{
  "model": "masked image model",
  "dataset": "regions of photos with short descriptions (Visual Genome)",
  "train_examples": 203450,
  "image_size": 48,
  "crop_scale_min": 1,
  "horizontal_flip": true,
  "translate": 0.06,
  "method": "mae",
  "mask_ratio": 0.5,
  "loss": "mse",
  "encoder_arch": "vit",
  "encoder_norm": "layernorm",
  "encoder_norm_position": "pre",
  "encoder_activation": "gelu",
  "encoder_mlp_ratio": 4,
  "encoder_head_dim": 32,
  "encoder_fused_qkv": false,
  "encoder_bias": "none",
  "encoder_qk_norm": false,
  "encoder_parallel_block": false,
  "encoder_inner_norm": false,
  "encoder_moe": "soft",
  "encoder_num_experts": 64,
  "encoder_moe_every": 2,
  "encoder_expert_mlp_ratio": 0.5,
  "encoder_slots_per_expert": 2,
  "encoder_shared_expert": false,
  "encoder_patch_size": [6, 6],
  "encoder_layers": 14,
  "encoder_width": 128,
  "encoder_positions": "learned",
  "decoder_width": 128,
  "norm_pix_loss": true,
  "decoder_layers": 3,
  "residual_init": "scaled_by_depth",
  "optimizer": "soap",
  "beta2": 0.99,
  "lr": 0.0019,
  "beta1": 0.9,
  "shampoo_beta": 0.95,
  "eps": 1e-08,
  "precondition_frequency": 32,
  "max_precond_dim": 1024,
  "one_sided": false,
  "adamw_lr_other_params": 0.0019,
  "grad_clip": 1.0,
  "l1_shrink": 0.01,
  "ema_decay": 0.99,
  "steps": 10400,
  "batch_size": 384,
  "epochs": 19.6,
  "lr_schedule": "wsd",
  "decay_fraction": 0.2,
  "final_lr_fraction": 0.05,
  "warmup_steps": 200,
  "weight_decay": 0.1,
  "adamw_weight_decay_other_params": 0.05
}
Rows from block 3 of the encoder of a small masked image model, named by matrix and row number. Rows with one number within an expert belong to one neuron, the router's apart. Each number is 200 + 40 x the weight over its row's rms, rounded and kept within 0 to 999. All counts start at 0. After the name is the row's rms in percent of the matrix's.
Before each expert's rows are labels from the 100 images, of 14848, where the router gives the expert most weight on average: "strongest on" is what is common among them. Only what is clearly more common there than usual is listed. The data: regions of photos with short descriptions (Visual Genome).
# router: slot weights (encoder.blocks.3.mlp.router.weight, 128x128, trained with AdamW), inputs 64-127
# up: expert up (encoder.blocks.3.mlp.up, 64x64x128), inputs 64-127
# down: expert down (encoder.blocks.3.mlp.down, 64x128x64, transposed), outputs 64-127

# expert 62
strongest on: text has "sky"; text has "blue"
router.124,103,128,143,170,214,238,214,248,180,213,217,192,216,226,225,147,105,209,223,197,165,114,211,173,198,225,187,165,183,146,289,189,252,186,216,205,203,260,218,280,131,190,229,179,197,131,206,203,169,203,284,172,231,227,128,203,196,241,254,167,191,235,192,177,173
router.125,091,190,113,169,165,247,196,263,186,198,244,141,238,252,234,188,134,272,245,209,175,184,221,211,241,117,211,230,158,159,232,271,209,160,211,233,177,248,208,227,148,196,216,172,179,148,169,139,143,209,224,221,240,282,142,257,174,165,202,143,151,204,169,156,224
up.0,044,239,127,187,122,191,102,175,169,197,224,193,206,262,320,93,229,146,233,162,201,208,188,154,214,134,149,195,177,214,189,169,190,177,195,272,166,202,211,253,204,187,188,209,171,198,138,191,137,102,245,220,196,230,136,210,191,160,222,233,119,191,219,192,252
down.0,049,243,154,211,96,194,182,309,226,265,265,193,190,171,190,215,183,219,203,235,235,196,239,157,123,182,203,186,160,162,171,239,267,174,194,215,177,251,188,199,128,224,203,148,90,241,183,209,186,208,207,247,196,219,168,165,161,187,112,313,175,189,189,206,213
up.1,078,198,204,201,189,205,202,204,189,206,192,211,225,198,255,217,211,40,198,174,207,166,239,177,198,148,175,205,201,206,207,179,205,162,210,187,369,201,152,190,198,182,225,175,199,200,314,199,196,236,198,243,252,208,101,170,266,206,289,148,211,269,199,178,136
down.1,074,184,155,172,184,159,214,323,185,168,196,190,200,221,227,161,165,196,236,202,198,195,198,185,221,211,222,193,176,149,189,204,114,213,195,236,188,243,238,230,195,220,203,171,215,155,171,205,206,242,272,186,251,166,258,212,195,219,217,250,187,181,184,178,209
up.2,060,230,264,209,294,129,211,174,202,176,194,216,196,215,200,240,230,270,254,199,178,191,219,210,191,271,175,193,137,242,220,61,214,242,123,170,278,243,192,203,180,209,270,181,204,239,308,201,241,169,120,198,97,201,192,184,186,245,175,174,246,199,237,147,240
down.2,061,199,188,362,201,179,225,199,222,206,143,198,175,206,207,209,80,226,110,202,216,268,165,195,232,129,175,201,237,250,211,227,52,218,204,172,198,170,145,119,205,217,197,200,183,202,231,261,208,143,221,222,198,187,238,221,279,218,200,195,177,208,195,224,198
up.3,157,279,143,191,237,204,135,212,162,237,217,70,215,175,207,237,218,152,173,186,215,205,240,217,205,200,185,218,195,153,145,158,250,266,232,301,197,167,193,201,198,179,201,215,181,176,190,177,188,177,176,265,135,203,215,223,295,210,163,193,189,205,210,80,210
down.3,169,263,299,295,205,195,197,159,147,178,207,298,208,135,209,218,198,160,148,184,285,203,163,187,180,241,200,197,202,216,162,127,215,299,227,164,161,205,141,171,219,244,246,251,265,276,202,210,176,240,286,166,187,160,188,190,205,250,114,250,218,173,191,223,237
up.4,091,198,190,224,204,197,108,266,213,203,232,213,261,147,208,139,227,206,210,171,249,207,199,203,193,274,217,204,249,219,222,72,220,98,233,211,216,226,146,186,200,123,168,201,187,188,214,220,254,251,193,216,199,135,101,193,219,172,221,180,293,219,263,239,263
down.4,091,197,170,208,198,184,197,199,291,209,178,214,176,203,226,303,197,127,193,234,199,222,148,172,198,242,173,180,200,91,130,221,179,200,199,199,119,240,225,214,190,201,252,154,198,161,239,194,194,238,212,266,157,241,241,147,229,136,167,185,200,210,199,214,262
up.5,136,199,177,174,218,200,199,277,187,151,196,256,181,168,203,227,241,221,226,168,174,194,210,192,183,205,185,228,202,178,139,179,232,234,242,212,154,249,277,205,236,203,101,145,234,183,207,193,203,200,226,144,211,208,216,58,238,273,95,191,182,198,246,179,264
down.5,149,214,263,123,203,238,136,115,229,213,234,207,203,150,206,141,195,199,213,229,193,232,238,209,226,191,189,216,202,205,213,231,208,169,334,127,167,196,208,257,216,202,195,193,238,174,210,200,192,179,203,196,151,195,208,202,219,151,193,225,173,206,200,216,218
up.6,141,179,197,238,127,190,198,178,106,202,282,142,235,202,170,199,191,237,198,158,221,154,175,184,223,158,218,97,214,160,201,220,149,194,245,234,207,175,202,191,134,150,209,158,195,192,243,174,194,247,253,227,221,210,292,114,209,227,217,193,180,201,175,185,288
down.6,141,157,210,189,99,216,217,179,220,197,161,197,251,169,123,185,208,229,261,252,208,165,103,221,199,207,208,196,191,226,202,128,167,176,232,261,284,216,299,223,198,185,244,191,177,239,273,189,177,231,151,210,185,193,246,160,173,201,226,201,198,168,247,192,212
up.7,071,286,121,233,219,192,192,205,223,199,180,207,192,203,215,201,246,214,203,199,186,139,164,245,189,261,192,196,253,314,228,152,233,208,195,164,198,200,202,234,147,200,281,108,244,154,270,204,251,139,187,151,195,223,226,154,201,164,191,227,212,202,186,190,209
down.7,071,244,129,238,197,202,202,217,161,195,149,199,213,194,189,226,181,127,92,213,264,236,193,215,194,149,167,198,194,177,210,220,231,256,260,174,231,125,179,216,119,211,190,293,192,206,171,207,245,168,130,242,273,225,235,124,199,181,147,239,225,109,218,293,206
up.8,059,124,235,249,288,209,167,192,203,168,117,200,183,95,133,205,226,233,220,179,182,184,201,187,203,205,222,208,149,248,146,250,222,182,254,116,210,161,193,202,223,222,239,127,225,215,232,155,198,293,208,268,196,202,184,144,203,244,219,208,263,184,179,193,197
down.8,068,176,229,130,232,178,142,185,224,195,203,203,204,199,265,179,275,198,250,141,169,200,121,169,240,186,167,279,221,132,188,247,164,190,221,193,194,162,183,217,173,222,191,246,209,198,205,201,193,226,200,341,216,197,275,205,226,249,197,148,194,166,221,124,204
up.9,109,191,187,230,257,200,163,295,214,167,216,203,197,167,209,228,168,236,216,196,194,222,198,247,198,245,194,167,110,123,315,200,169,199,159,178,231,176,209,132,150,251,195,254,169,203,217,196,186,189,244,235,177,230,212,217,158,153,242,209,140,198,184,215,199
down.9,112,207,159,198,190,230,339,201,185,191,205,229,198,190,199,127,158,153,213,239,186,205,250,129,224,206,201,237,224,225,166,157,155,211,213,222,175,201,114,143,202,193,245,314,273,193,172,201,230,241,200,184,253,204,193,167,224,191,159,197,157,216,138,235,196
up.10,063,194,236,137,380,196,169,162,127,216,251,238,227,199,180,210,244,232,184,245,149,154,204,120,276,213,204,216,200,202,192,225,216,208,196,282,245,197,118,200,198,202,194,149,225,192,160,190,245,236,200,178,201,154,134,140,152,172,179,285,165,213,200,190,144
down.10,055,212,223,194,148,205,223,120,206,222,271,202,204,226,301,219,217,174,217,204,172,205,286,232,183,210,202,160,182,180,213,209,214,211,227,189,215,202,209,168,157,149,208,170,253,209,173,272,207,162,273,197,175,216,195,161,251,173,216,203,186,204,237,262,268

# expert 32
strongest on: text has "red"
router.64,084,270,212,219,170,236,180,203,208,181,163,152,269,229,284,146,289,238,192,139,201,213,144,265,240,189,217,155,258,197,237,216,166,274,187,245,223,148,190,234,258,233,198,201,176,183,169,111,155,200,168,232,202,153,194,224,224,201,177,221,269,178,261,236,208
router.65,113,181,232,222,174,167,154,236,198,222,228,161,213,219,231,175,258,270,204,84,157,201,231,201,205,184,216,209,235,228,186,229,203,211,253,245,221,153,157,227,276,249,144,217,210,170,140,120,272,173,176,122,216,126,222,118,211,192,174,269,263,200,217,215,246
up.0,102,241,229,169,198,206,265,172,286,211,194,171,170,230,220,146,210,209,160,141,187,157,231,193,158,203,218,178,129,244,231,191,237,195,195,195,155,212,168,161,236,202,78,277,209,265,196,153,327,137,195,157,163,195,202,191,193,194,238,275,232,148,211,174,212
down.0,096,208,202,190,186,259,206,181,87,309,161,153,178,184,208,189,175,200,182,204,211,227,148,152,204,265,190,257,190,164,168,162,283,188,198,219,226,199,168,158,288,169,232,163,92,201,186,211,245,204,173,239,155,187,221,200,148,220,105,144,190,344,200,163,205
up.1,101,259,286,188,202,260,141,232,199,205,167,200,206,183,164,193,234,207,166,203,281,202,170,200,140,256,171,209,226,257,175,218,139,200,192,185,130,218,205,226,248,187,204,245,265,206,192,324,230,221,181,231,272,150,183,291,112,146,205,205,243,202,171,194,253
down.1,105,284,239,198,153,172,358,209,82,167,143,162,232,167,205,177,215,172,113,214,221,201,213,204,183,214,205,185,189,212,206,216,192,146,202,115,190,163,164,192,201,222,197,164,187,213,202,106,230,184,223,201,163,172,217,164,216,229,129,204,238,253,194,104,230
up.2,061,200,215,197,228,225,187,213,250,207,145,180,84,190,172,199,130,252,191,168,161,201,208,160,200,213,195,210,192,195,314,217,264,164,219,329,225,208,184,154,186,165,258,169,284,161,209,258,201,201,231,193,238,198,196,198,168,219,177,171,226,139,188,199,149
down.2,065,216,205,200,168,146,195,136,210,180,171,139,254,173,171,282,182,253,244,162,185,236,204,203,205,203,184,225,280,94,210,176,204,199,197,199,213,286,189,205,252,146,200,195,267,165,216,300,181,191,113,204,201,197,201,183,246,161,173,179,174,209,177,256,194
up.3,094,266,210,225,215,219,304,204,206,223,203,185,191,188,268,201,191,223,138,277,209,137,185,222,275,179,206,202,272,257,237,196,125,204,185,199,209,205,198,208,141,151,207,190,215,184,120,144,161,90,119,188,222,132,152,107,229,210,152,217,222,225,189,127,267
down.3,107,104,213,216,194,252,175,196,294,170,143,247,188,183,236,229,151,198,158,211,111,298,242,140,219,215,202,176,263,147,255,192,199,138,189,118,195,201,210,185,133,198,213,210,165,281,177,178,211,206,215,207,135,186,249,197,215,250,263,146,199,195,200,162,167
up.4,098,211,182,202,191,199,291,141,183,203,205,195,198,181,214,210,216,193,156,187,177,172,202,206,192,215,150,248,149,227,199,201,209,195,203,181,245,155,160,181,197,284,287,233,195,196,233,189,123,239,204,233,104,202,199,172,195,222,197,168,290,210,209,211,151
down.4,104,198,227,157,222,152,197,281,184,199,162,174,194,183,175,186,295,206,243,200,131,168,236,142,224,181,294,163,264,161,178,187,255,204,200,199,180,202,114,172,197,200,186,180,240,202,207,179,198,181,237,256,207,196,43,182,238,199,182,248,207,193,205,211,274
up.5,076,143,319,200,128,201,203,132,150,158,139,206,209,151,158,227,200,208,206,293,269,201,207,264,154,275,263,229,197,131,195,200,202,189,216,199,241,212,209,213,178,187,258,271,217,211,196,198,215,249,235,212,202,231,205,196,169,174,210,191,163,194,148,167,219
down.5,080,217,217,246,203,246,182,205,191,189,164,276,309,210,272,218,137,144,168,219,195,204,195,211,166,201,138,172,168,291,257,212,200,231,94,203,148,150,191,250,204,253,202,181,250,193,178,207,250,186,219,186,188,203,226,189,162,55,148,200,204,167,248,168,212
up.6,063,204,75,252,139,219,215,199,158,201,227,233,220,337,255,211,151,181,223,174,175,195,182,205,269,154,158,197,177,252,257,185,249,144,183,225,272,235,190,215,211,213,209,208,211,80,142,177,82,187,196,208,256,251,198,281,197,218,201,165,220,161,244,201,238
down.6,082,202,209,138,184,144,230,201,200,184,168,177,197,187,242,251,166,177,207,213,250,261,228,241,208,264,169,212,203,217,198,235,165,228,74,212,176,245,279,219,208,182,189,169,200,198,202,251,213,212,168,221,197,201,197,250,184,196,220,181,239,191,208,187,186
up.7,096,181,206,183,228,193,214,262,215,170,151,122,206,213,152,205,202,235,185,221,257,106,181,212,250,152,235,187,277,203,203,151,173,193,153,186,210,203,242,126,211,145,320,165,201,296,203,224,189,208,178,229,194,180,199,183,285,203,199,266,183,200,199,155,214
down.7,087,235,215,201,206,194,197,184,170,196,240,174,200,150,196,306,197,211,182,218,197,249,204,270,157,240,182,201,213,190,203,251,169,235,201,197,84,200,210,260,175,205,149,92,205,233,72,163,176,249,206,195,112,154,231,215,231,133,259,183,199,174,201,186,183
up.8,096,221,213,139,185,197,97,144,181,246,169,194,151,231,182,212,204,213,137,199,25,192,217,213,231,281,193,234,196,191,245,248,192,189,207,199,209,189,205,238,159,193,325,273,223,197,173,135,271,174,211,187,154,259,200,210,189,229,154,183,247,219,149,185,194
down.8,101,115,176,213,216,190,205,248,233,178,182,221,197,201,221,196,212,245,95,160,245,238,182,195,252,262,204,270,308,91,271,199,203,183,206,203,200,180,240,232,187,142,180,228,235,179,188,195,194,135,192,180,183,222,195,295,200,171,222,223,166,210,215,202,183
up.9,116,150,233,185,178,195,133,211,157,222,276,207,296,317,201,198,241,265,227,170,212,168,217,329,228,172,138,205,252,186,166,228,215,290,171,206,195,234,164,131,248,222,208,222,274,231,212,205,209,208,171,283,235,187,236,162,208,177,223,238,217,197,250,204,239
down.9,106,284,205,159,179,209,236,187,157,203,196,187,219,160,108,235,276,197,204,171,166,204,192,224,189,133,218,206,220,189,234,185,113,260,215,282,200,124,125,204,210,202,175,264,159,225,200,171,151,188,167,132,218,188,315,218,194,270,208,212,203,198,179,263,192
up.10,099,46,111,251,182,163,181,213,240,205,219,201,210,180,227,212,183,172,248,274,168,195,166,151,188,287,202,197,149,190,203,172,189,197,233,247,195,167,204,197,169,167,174,202,233,212,278,123,240,196,184,230,212,271,203,209,213,218,120,196,201,199,196,208,183
down.10,097,125,180,232,181,165,182,193,202,99,196,267,173,281,184,239,189,239,188,187,215,197,123,244,217,178,183,190,179,163,198,172,243,284,185,238,245,288,237,224,177,185,222,204,203,132,230,247,148,250,221,206,208,244,119,209,202,166,226,202,200,203,225,240,217

# expert 59
strongest on: text has "sky"; text has "white"; text has "blue"
router.118,085,155,182,131,219,184,262,205,230,216,195,245,170,189,192,208,163,172,171,263,219,234,220,147,139,243,226,276,193,163,183,130,248,158,248,144,124,154,188,190,215,183,202,141,250,212,221,209,209,210,163,207,153,242,200,172,143,223,110,206,214,180,176,141,227
router.119,090,182,243,134,189,167,231,233,191,190,129,308,191,239,211,185,172,233,197,272,185,228,223,233,179,243,234,247,172,196,234,116,263,202,196,152,148,157,216,201,147,254,270,163,180,181,195,215,214,243,115,158,146,224,245,171,234,232,188,204,133,188,170,214,245
up.0,125,270,217,213,113,246,224,209,206,194,209,198,203,246,228,185,183,197,230,204,221,210,178,250,238,193,188,134,236,194,220,224,224,248,205,236,263,14,188,239,213,143,214,161,257,236,208,140,203,105,165,246,214,146,206,182,201,189,206,203,191,205,183,200,224
down.0,112,190,198,221,175,187,218,188,132,156,160,205,164,181,298,198,192,203,175,199,262,207,165,225,146,206,187,188,246,213,191,189,93,193,254,189,133,156,195,192,214,204,208,164,199,218,232,209,178,193,251,265,192,143,198,195,236,236,180,191,219,185,187,195,217
up.1,098,221,301,188,246,249,201,193,162,191,191,164,220,158,209,192,222,203,198,155,223,205,168,197,80,171,153,197,220,204,152,207,208,183,177,199,257,191,279,182,191,196,218,302,194,223,111,256,210,224,201,227,215,131,197,194,241,237,191,241,191,178,259,189,76
down.1,106,201,162,195,156,128,197,165,206,180,199,228,194,202,198,188,185,193,190,293,192,181,204,193,273,185,202,195,204,228,214,173,212,224,173,203,147,182,166,200,211,210,201,53,177,167,295,140,207,201,197,171,175,305,219,214,204,196,214,206,223,218,166,196,341
up.2,156,274,213,237,161,196,169,223,213,234,299,240,211,245,218,131,138,148,159,100,208,138,183,149,182,203,222,184,264,151,206,312,210,185,215,237,196,177,185,197,202,134,199,242,128,170,143,207,227,234,212,220,230,195,184,201,193,160,303,207,179,175,200,225,214
down.2,135,189,185,257,170,210,178,194,209,252,241,233,250,200,204,158,182,156,162,166,116,154,206,193,216,253,149,202,238,245,204,218,234,193,199,223,263,138,185,227,201,203,260,296,202,147,218,228,198,233,199,152,201,201,193,184,263,101,273,156,106,127,151,196,148
up.3,116,184,207,214,201,164,311,171,183,178,170,213,192,261,230,142,180,184,201,217,45,156,201,200,203,210,123,176,209,212,172,194,204,204,250,182,237,199,216,209,254,205,261,210,202,199,181,194,197,215,211,160,172,196,243,183,223,129,118,212,182,199,196,188,219
down.3,106,177,211,186,163,239,65,189,213,229,220,144,192,200,127,205,238,209,153,153,317,206,192,228,127,187,211,240,187,189,225,165,233,195,95,209,185,228,170,153,190,214,194,185,211,206,198,237,195,205,198,244,280,209,193,183,142,286,243,213,209,210,210,244,176
up.4,101,108,227,137,160,212,205,201,172,212,233,161,202,206,182,199,170,146,215,181,175,200,143,267,204,194,205,271,188,280,237,207,200,218,181,199,204,223,217,212,180,167,206,243,257,168,169,171,311,217,314,203,191,230,187,190,301,183,218,174,198,184,197,221,208
down.4,095,316,212,203,203,186,252,173,191,198,133,247,199,170,186,175,201,203,236,255,194,224,215,153,181,229,189,190,231,67,177,158,252,191,232,166,207,168,137,206,197,205,177,116,197,208,231,175,90,198,109,200,239,198,184,177,136,211,174,205,210,251,198,174,204
up.5,109,212,200,195,206,239,195,208,132,202,191,198,218,204,163,165,214,102,160,203,164,181,142,221,161,228,195,210,217,209,227,221,180,217,196,161,234,241,186,210,234,208,278,177,189,249,195,207,258,206,228,201,203,222,179,310,199,192,174,220,176,234,213,190,202
down.5,103,210,209,166,215,160,221,178,217,211,203,226,172,186,191,186,168,287,248,238,219,218,202,149,207,189,200,217,186,194,189,196,246,173,231,184,172,212,199,201,176,154,169,208,185,146,157,204,199,238,155,203,170,134,203,93,182,198,241,156,228,209,205,183,228
up.6,100,137,213,200,219,227,201,162,211,237,176,166,156,221,171,244,150,211,103,202,188,159,214,183,229,193,240,224,193,200,215,259,201,200,214,140,216,211,264,154,200,326,207,240,173,181,232,165,207,180,191,167,205,111,228,203,195,151,136,43,214,239,195,181,227
down.6,095,275,210,198,207,179,188,222,191,168,212,164,248,165,235,170,243,200,319,208,227,226,200,200,152,212,204,189,161,201,201,147,232,181,173,228,228,171,196,173,201,112,193,242,162,197,195,275,145,200,224,192,184,298,204,206,191,215,268,326,199,204,223,218,184
up.7,087,217,201,219,200,211,223,138,272,213,248,229,220,243,271,105,218,192,202,263,111,178,153,194,202,207,222,240,188,206,264,212,79,88,212,205,186,127,179,255,198,220,214,176,205,191,182,183,199,189,187,178,264,206,185,196,148,257,190,191,170,192,187,175,157
down.7,097,269,208,165,257,198,190,215,172,201,171,166,161,192,199,248,174,188,245,211,295,255,220,188,214,178,166,189,184,164,175,164,301,319,203,171,223,215,201,146,172,199,192,208,166,227,188,267,189,211,193,258,154,239,197,198,262,113,185,239,192,203,194,230,224
up.8,091,202,183,274,180,200,139,178,107,126,188,109,261,219,210,195,198,234,200,251,134,120,186,205,223,154,203,218,108,213,192,184,147,179,191,222,216,286,170,205,162,79,186,199,207,209,267,191,218,211,192,195,251,229,259,203,225,242,201,189,157,234,224,202,206
down.8,096,173,239,143,184,195,314,190,308,217,153,279,199,175,187,209,205,169,163,198,221,251,199,218,188,186,203,220,355,156,252,191,212,196,197,224,100,113,234,191,194,258,193,175,172,201,114,150,216,203,206,194,127,180,140,174,187,179,195,212,196,194,171,133,226
up.9,101,129,161,209,219,220,121,201,195,183,197,128,178,213,178,235,110,185,222,168,175,199,172,207,247,198,205,196,295,218,265,200,184,146,194,149,157,296,203,153,207,225,164,248,176,194,102,196,190,207,199,227,190,189,277,229,195,212,184,164,221,201,150,266,201
down.9,107,277,224,231,168,174,265,198,208,199,201,234,213,209,204,165,230,203,187,218,173,181,203,195,153,168,204,189,111,175,153,206,204,208,191,247,224,93,157,193,214,128,208,157,194,174,258,214,250,195,202,193,211,199,134,184,207,184,191,210,190,193,227,183,200
up.10,105,201,209,224,193,221,171,151,192,189,371,211,198,199,211,197,191,171,161,178,177,210,179,224,302,218,137,192,182,156,201,197,199,196,194,264,219,224,233,210,209,201,198,124,186,150,218,262,214,218,259,182,193,146,210,194,209,142,194,200,132,202,168,201,320
down.10,106,217,179,192,229,193,218,204,203,203,54,145,177,179,200,191,192,230,213,224,212,215,197,198,92,177,279,161,224,257,204,185,200,173,161,146,200,180,155,168,206,197,162,240,178,249,213,110,165,167,173,224,166,274,170,228,170,229,251,198,269,201,205,188,116

# expert 24
strongest on: text has "sky"; text has "blue"
router.48,092,206,149,174,194,199,260,152,189,256,170,207,161,223,199,214,197,192,197,293,145,222,214,189,209,244,245,213,170,218,261,134,263,144,244,213,160,129,184,208,147,248,228,145,257,219,208,236,245,167,137,214,213,232,211,221,137,203,159,200,223,190,183,190,260
router.49,100,208,194,166,196,215,255,175,149,212,129,208,191,225,187,200,190,190,238,281,159,222,156,240,254,233,202,206,187,241,280,76,254,137,232,211,147,136,191,225,154,252,223,167,217,190,178,215,223,166,166,206,192,213,260,190,209,220,143,207,232,192,172,199,263
up.0,103,104,202,222,199,187,205,115,200,250,211,206,259,208,223,207,197,197,154,187,144,181,127,289,191,206,119,201,153,250,271,112,119,191,171,160,268,162,158,252,179,156,233,262,197,235,239,214,256,209,200,211,161,196,225,267,195,268,203,227,196,222,165,160,162
down.0,093,313,207,207,200,193,194,240,202,164,202,201,179,193,203,200,200,214,184,203,228,279,256,174,206,161,249,184,227,182,176,263,300,204,168,224,142,193,199,176,198,241,215,196,194,177,214,158,166,169,171,255,201,164,172,186,193,93,197,218,194,197,235,242,235
up.1,142,153,234,188,160,223,114,198,195,168,107,117,224,202,242,261,250,246,323,187,141,245,168,190,169,227,236,199,199,181,202,161,222,168,159,182,151,201,207,210,221,121,250,201,229,251,254,200,178,199,118,236,182,209,204,195,269,178,70,191,271,198,222,211,138
down.1,149,205,184,201,179,195,245,235,188,290,218,189,130,167,61,112,175,154,125,262,224,138,162,246,281,212,143,192,246,181,142,172,200,204,125,213,254,164,180,139,221,213,207,260,228,212,240,197,172,190,225,168,168,219,225,193,236,202,203,182,93,153,215,199,269
up.2,098,239,188,164,144,253,246,123,178,202,132,232,274,219,176,190,276,175,230,176,227,225,174,205,215,211,191,204,221,287,198,240,179,257,222,258,230,151,189,204,108,185,210,189,233,229,250,145,325,177,228,200,189,190,180,129,126,169,177,240,216,178,231,164,257
down.2,099,201,184,182,217,143,205,229,204,212,234,219,115,112,206,322,153,199,175,214,222,188,242,182,199,195,210,194,179,190,167,221,199,156,252,113,157,320,197,215,204,211,157,161,165,208,192,252,167,291,207,184,109,195,259,231,258,221,194,203,182,221,160,256,176
up.3,087,202,241,227,176,151,213,195,199,230,200,239,201,190,186,197,218,211,180,198,222,205,137,294,186,200,174,196,202,263,276,203,196,249,156,201,190,206,268,198,198,209,249,165,180,206,215,220,215,184,166,205,169,95,190,131,196,198,189,212,235,194,174,208,219
down.3,091,216,268,166,313,222,199,234,214,195,182,134,232,172,312,213,120,173,150,155,183,211,231,191,209,195,218,181,186,208,147,219,170,168,137,191,210,238,229,166,196,234,272,204,216,201,208,217,194,131,226,187,203,266,257,190,231,193,210,211,215,206,162,211,203
up.4,106,177,196,201,186,190,188,199,182,208,98,233,185,216,157,35,234,177,228,201,221,223,247,189,195,185,162,182,225,184,64,182,180,251,266,232,201,190,271,213,117,186,201,218,231,149,202,194,342,205,232,236,215,167,208,188,219,211,179,188,198,213,175,175,153
down.4,113,187,205,265,176,210,204,171,161,111,185,211,243,192,207,410,204,187,184,140,200,199,180,113,201,293,287,208,165,193,264,246,193,217,208,130,180,212,148,185,236,215,186,150,169,200,156,198,145,122,175,230,186,147,235,321,195,230,160,199,170,160,211,192,227
up.5,078,207,209,239,226,161,167,167,141,204,206,238,115,139,195,230,195,292,242,188,189,92,193,262,229,199,221,208,229,187,246,220,204,198,206,200,186,217,155,256,215,248,194,125,176,197,221,200,149,33,217,212,218,202,242,247,231,192,183,174,159,235,219,156,183
down.5,078,273,196,166,184,203,199,199,117,231,308,164,234,276,158,198,211,153,225,312,190,152,211,181,198,151,220,252,142,201,213,136,205,140,210,105,258,166,203,184,93,192,208,108,157,109,258,174,228,204,162,132,217,224,200,240,173,216,177,186,197,208,192,227,207
up.6,070,193,201,204,208,202,176,229,172,212,133,179,207,195,219,166,246,179,197,159,264,97,175,199,105,222,195,179,135,212,104,127,199,340,152,201,240,280,195,198,201,200,33,192,175,249,227,212,258,182,212,207,190,196,197,203,251,194,227,252,220,201,214,193,209
down.6,086,173,276,183,211,192,206,202,194,182,194,271,162,152,239,276,242,197,211,195,156,250,257,208,216,253,235,197,203,181,363,295,154,16,191,209,224,150,181,194,166,192,290,187,209,159,161,202,203,198,192,200,213,191,195,207,140,268,211,229,191,164,155,206,178
up.7,088,184,194,180,180,244,178,187,203,165,188,207,131,201,201,121,190,183,201,203,243,229,117,214,205,197,217,213,199,169,196,248,157,90,199,228,207,202,219,175,226,194,201,215,192,201,195,191,192,189,199,211,250,238,202,285,171,260,235,189,245,238,176,246,200
down.7,091,203,196,170,240,262,227,213,192,204,180,185,237,177,139,254,212,121,191,196,146,87,267,153,206,208,206,209,225,206,203,82,207,194,223,169,195,237,209,163,163,204,202,257,217,188,196,215,223,137,202,199,188,208,121,188,214,149,207,306,176,143,234,196,135
up.8,070,152,165,218,172,237,199,242,169,187,226,199,239,252,213,178,195,188,231,229,201,244,181,228,220,194,192,204,160,212,188,205,206,200,180,192,203,232,223,176,192,194,325,139,199,303,239,213,194,181,193,247,263,232,220,237,28,201,101,204,203,189,291,180,176
down.8,072,202,218,178,256,199,126,128,262,247,234,227,175,206,198,213,197,188,201,168,186,81,169,181,201,158,196,212,204,197,218,179,215,227,178,193,198,175,218,284,210,224,144,222,190,176,178,163,135,239,267,137,182,192,223,181,249,189,327,191,145,196,185,144,229
up.9,092,59,203,214,219,196,109,127,221,193,211,193,176,195,204,210,190,189,200,227,283,119,113,194,153,223,209,183,140,241,244,153,233,175,175,190,149,234,198,298,196,195,188,207,236,202,199,200,146,192,210,208,181,212,194,172,209,165,202,151,215,164,202,138,200
down.9,094,314,203,163,217,225,205,168,209,250,192,190,202,179,138,200,216,205,199,198,215,190,303,180,215,149,254,162,242,185,224,219,193,225,206,171,287,182,207,161,199,221,170,206,133,223,246,180,331,166,258,212,224,193,201,177,188,174,174,163,192,232,72,190,192
up.10,103,179,181,226,201,192,195,95,237,168,171,177,177,188,213,181,215,225,209,192,211,221,198,242,249,230,180,214,146,275,143,153,198,263,234,181,201,204,115,135,105,199,158,269,150,296,170,77,197,152,180,234,237,195,214,262,173,207,199,196,209,194,178,258,216
down.10,109,230,202,218,191,184,246,214,167,195,166,190,253,200,202,243,179,237,219,225,145,199,262,208,177,200,197,201,244,215,228,225,335,204,138,147,209,195,202,199,263,192,144,196,220,173,201,295,191,233,236,274,186,167,181,275,212,184,178,192,92,212,225,210,200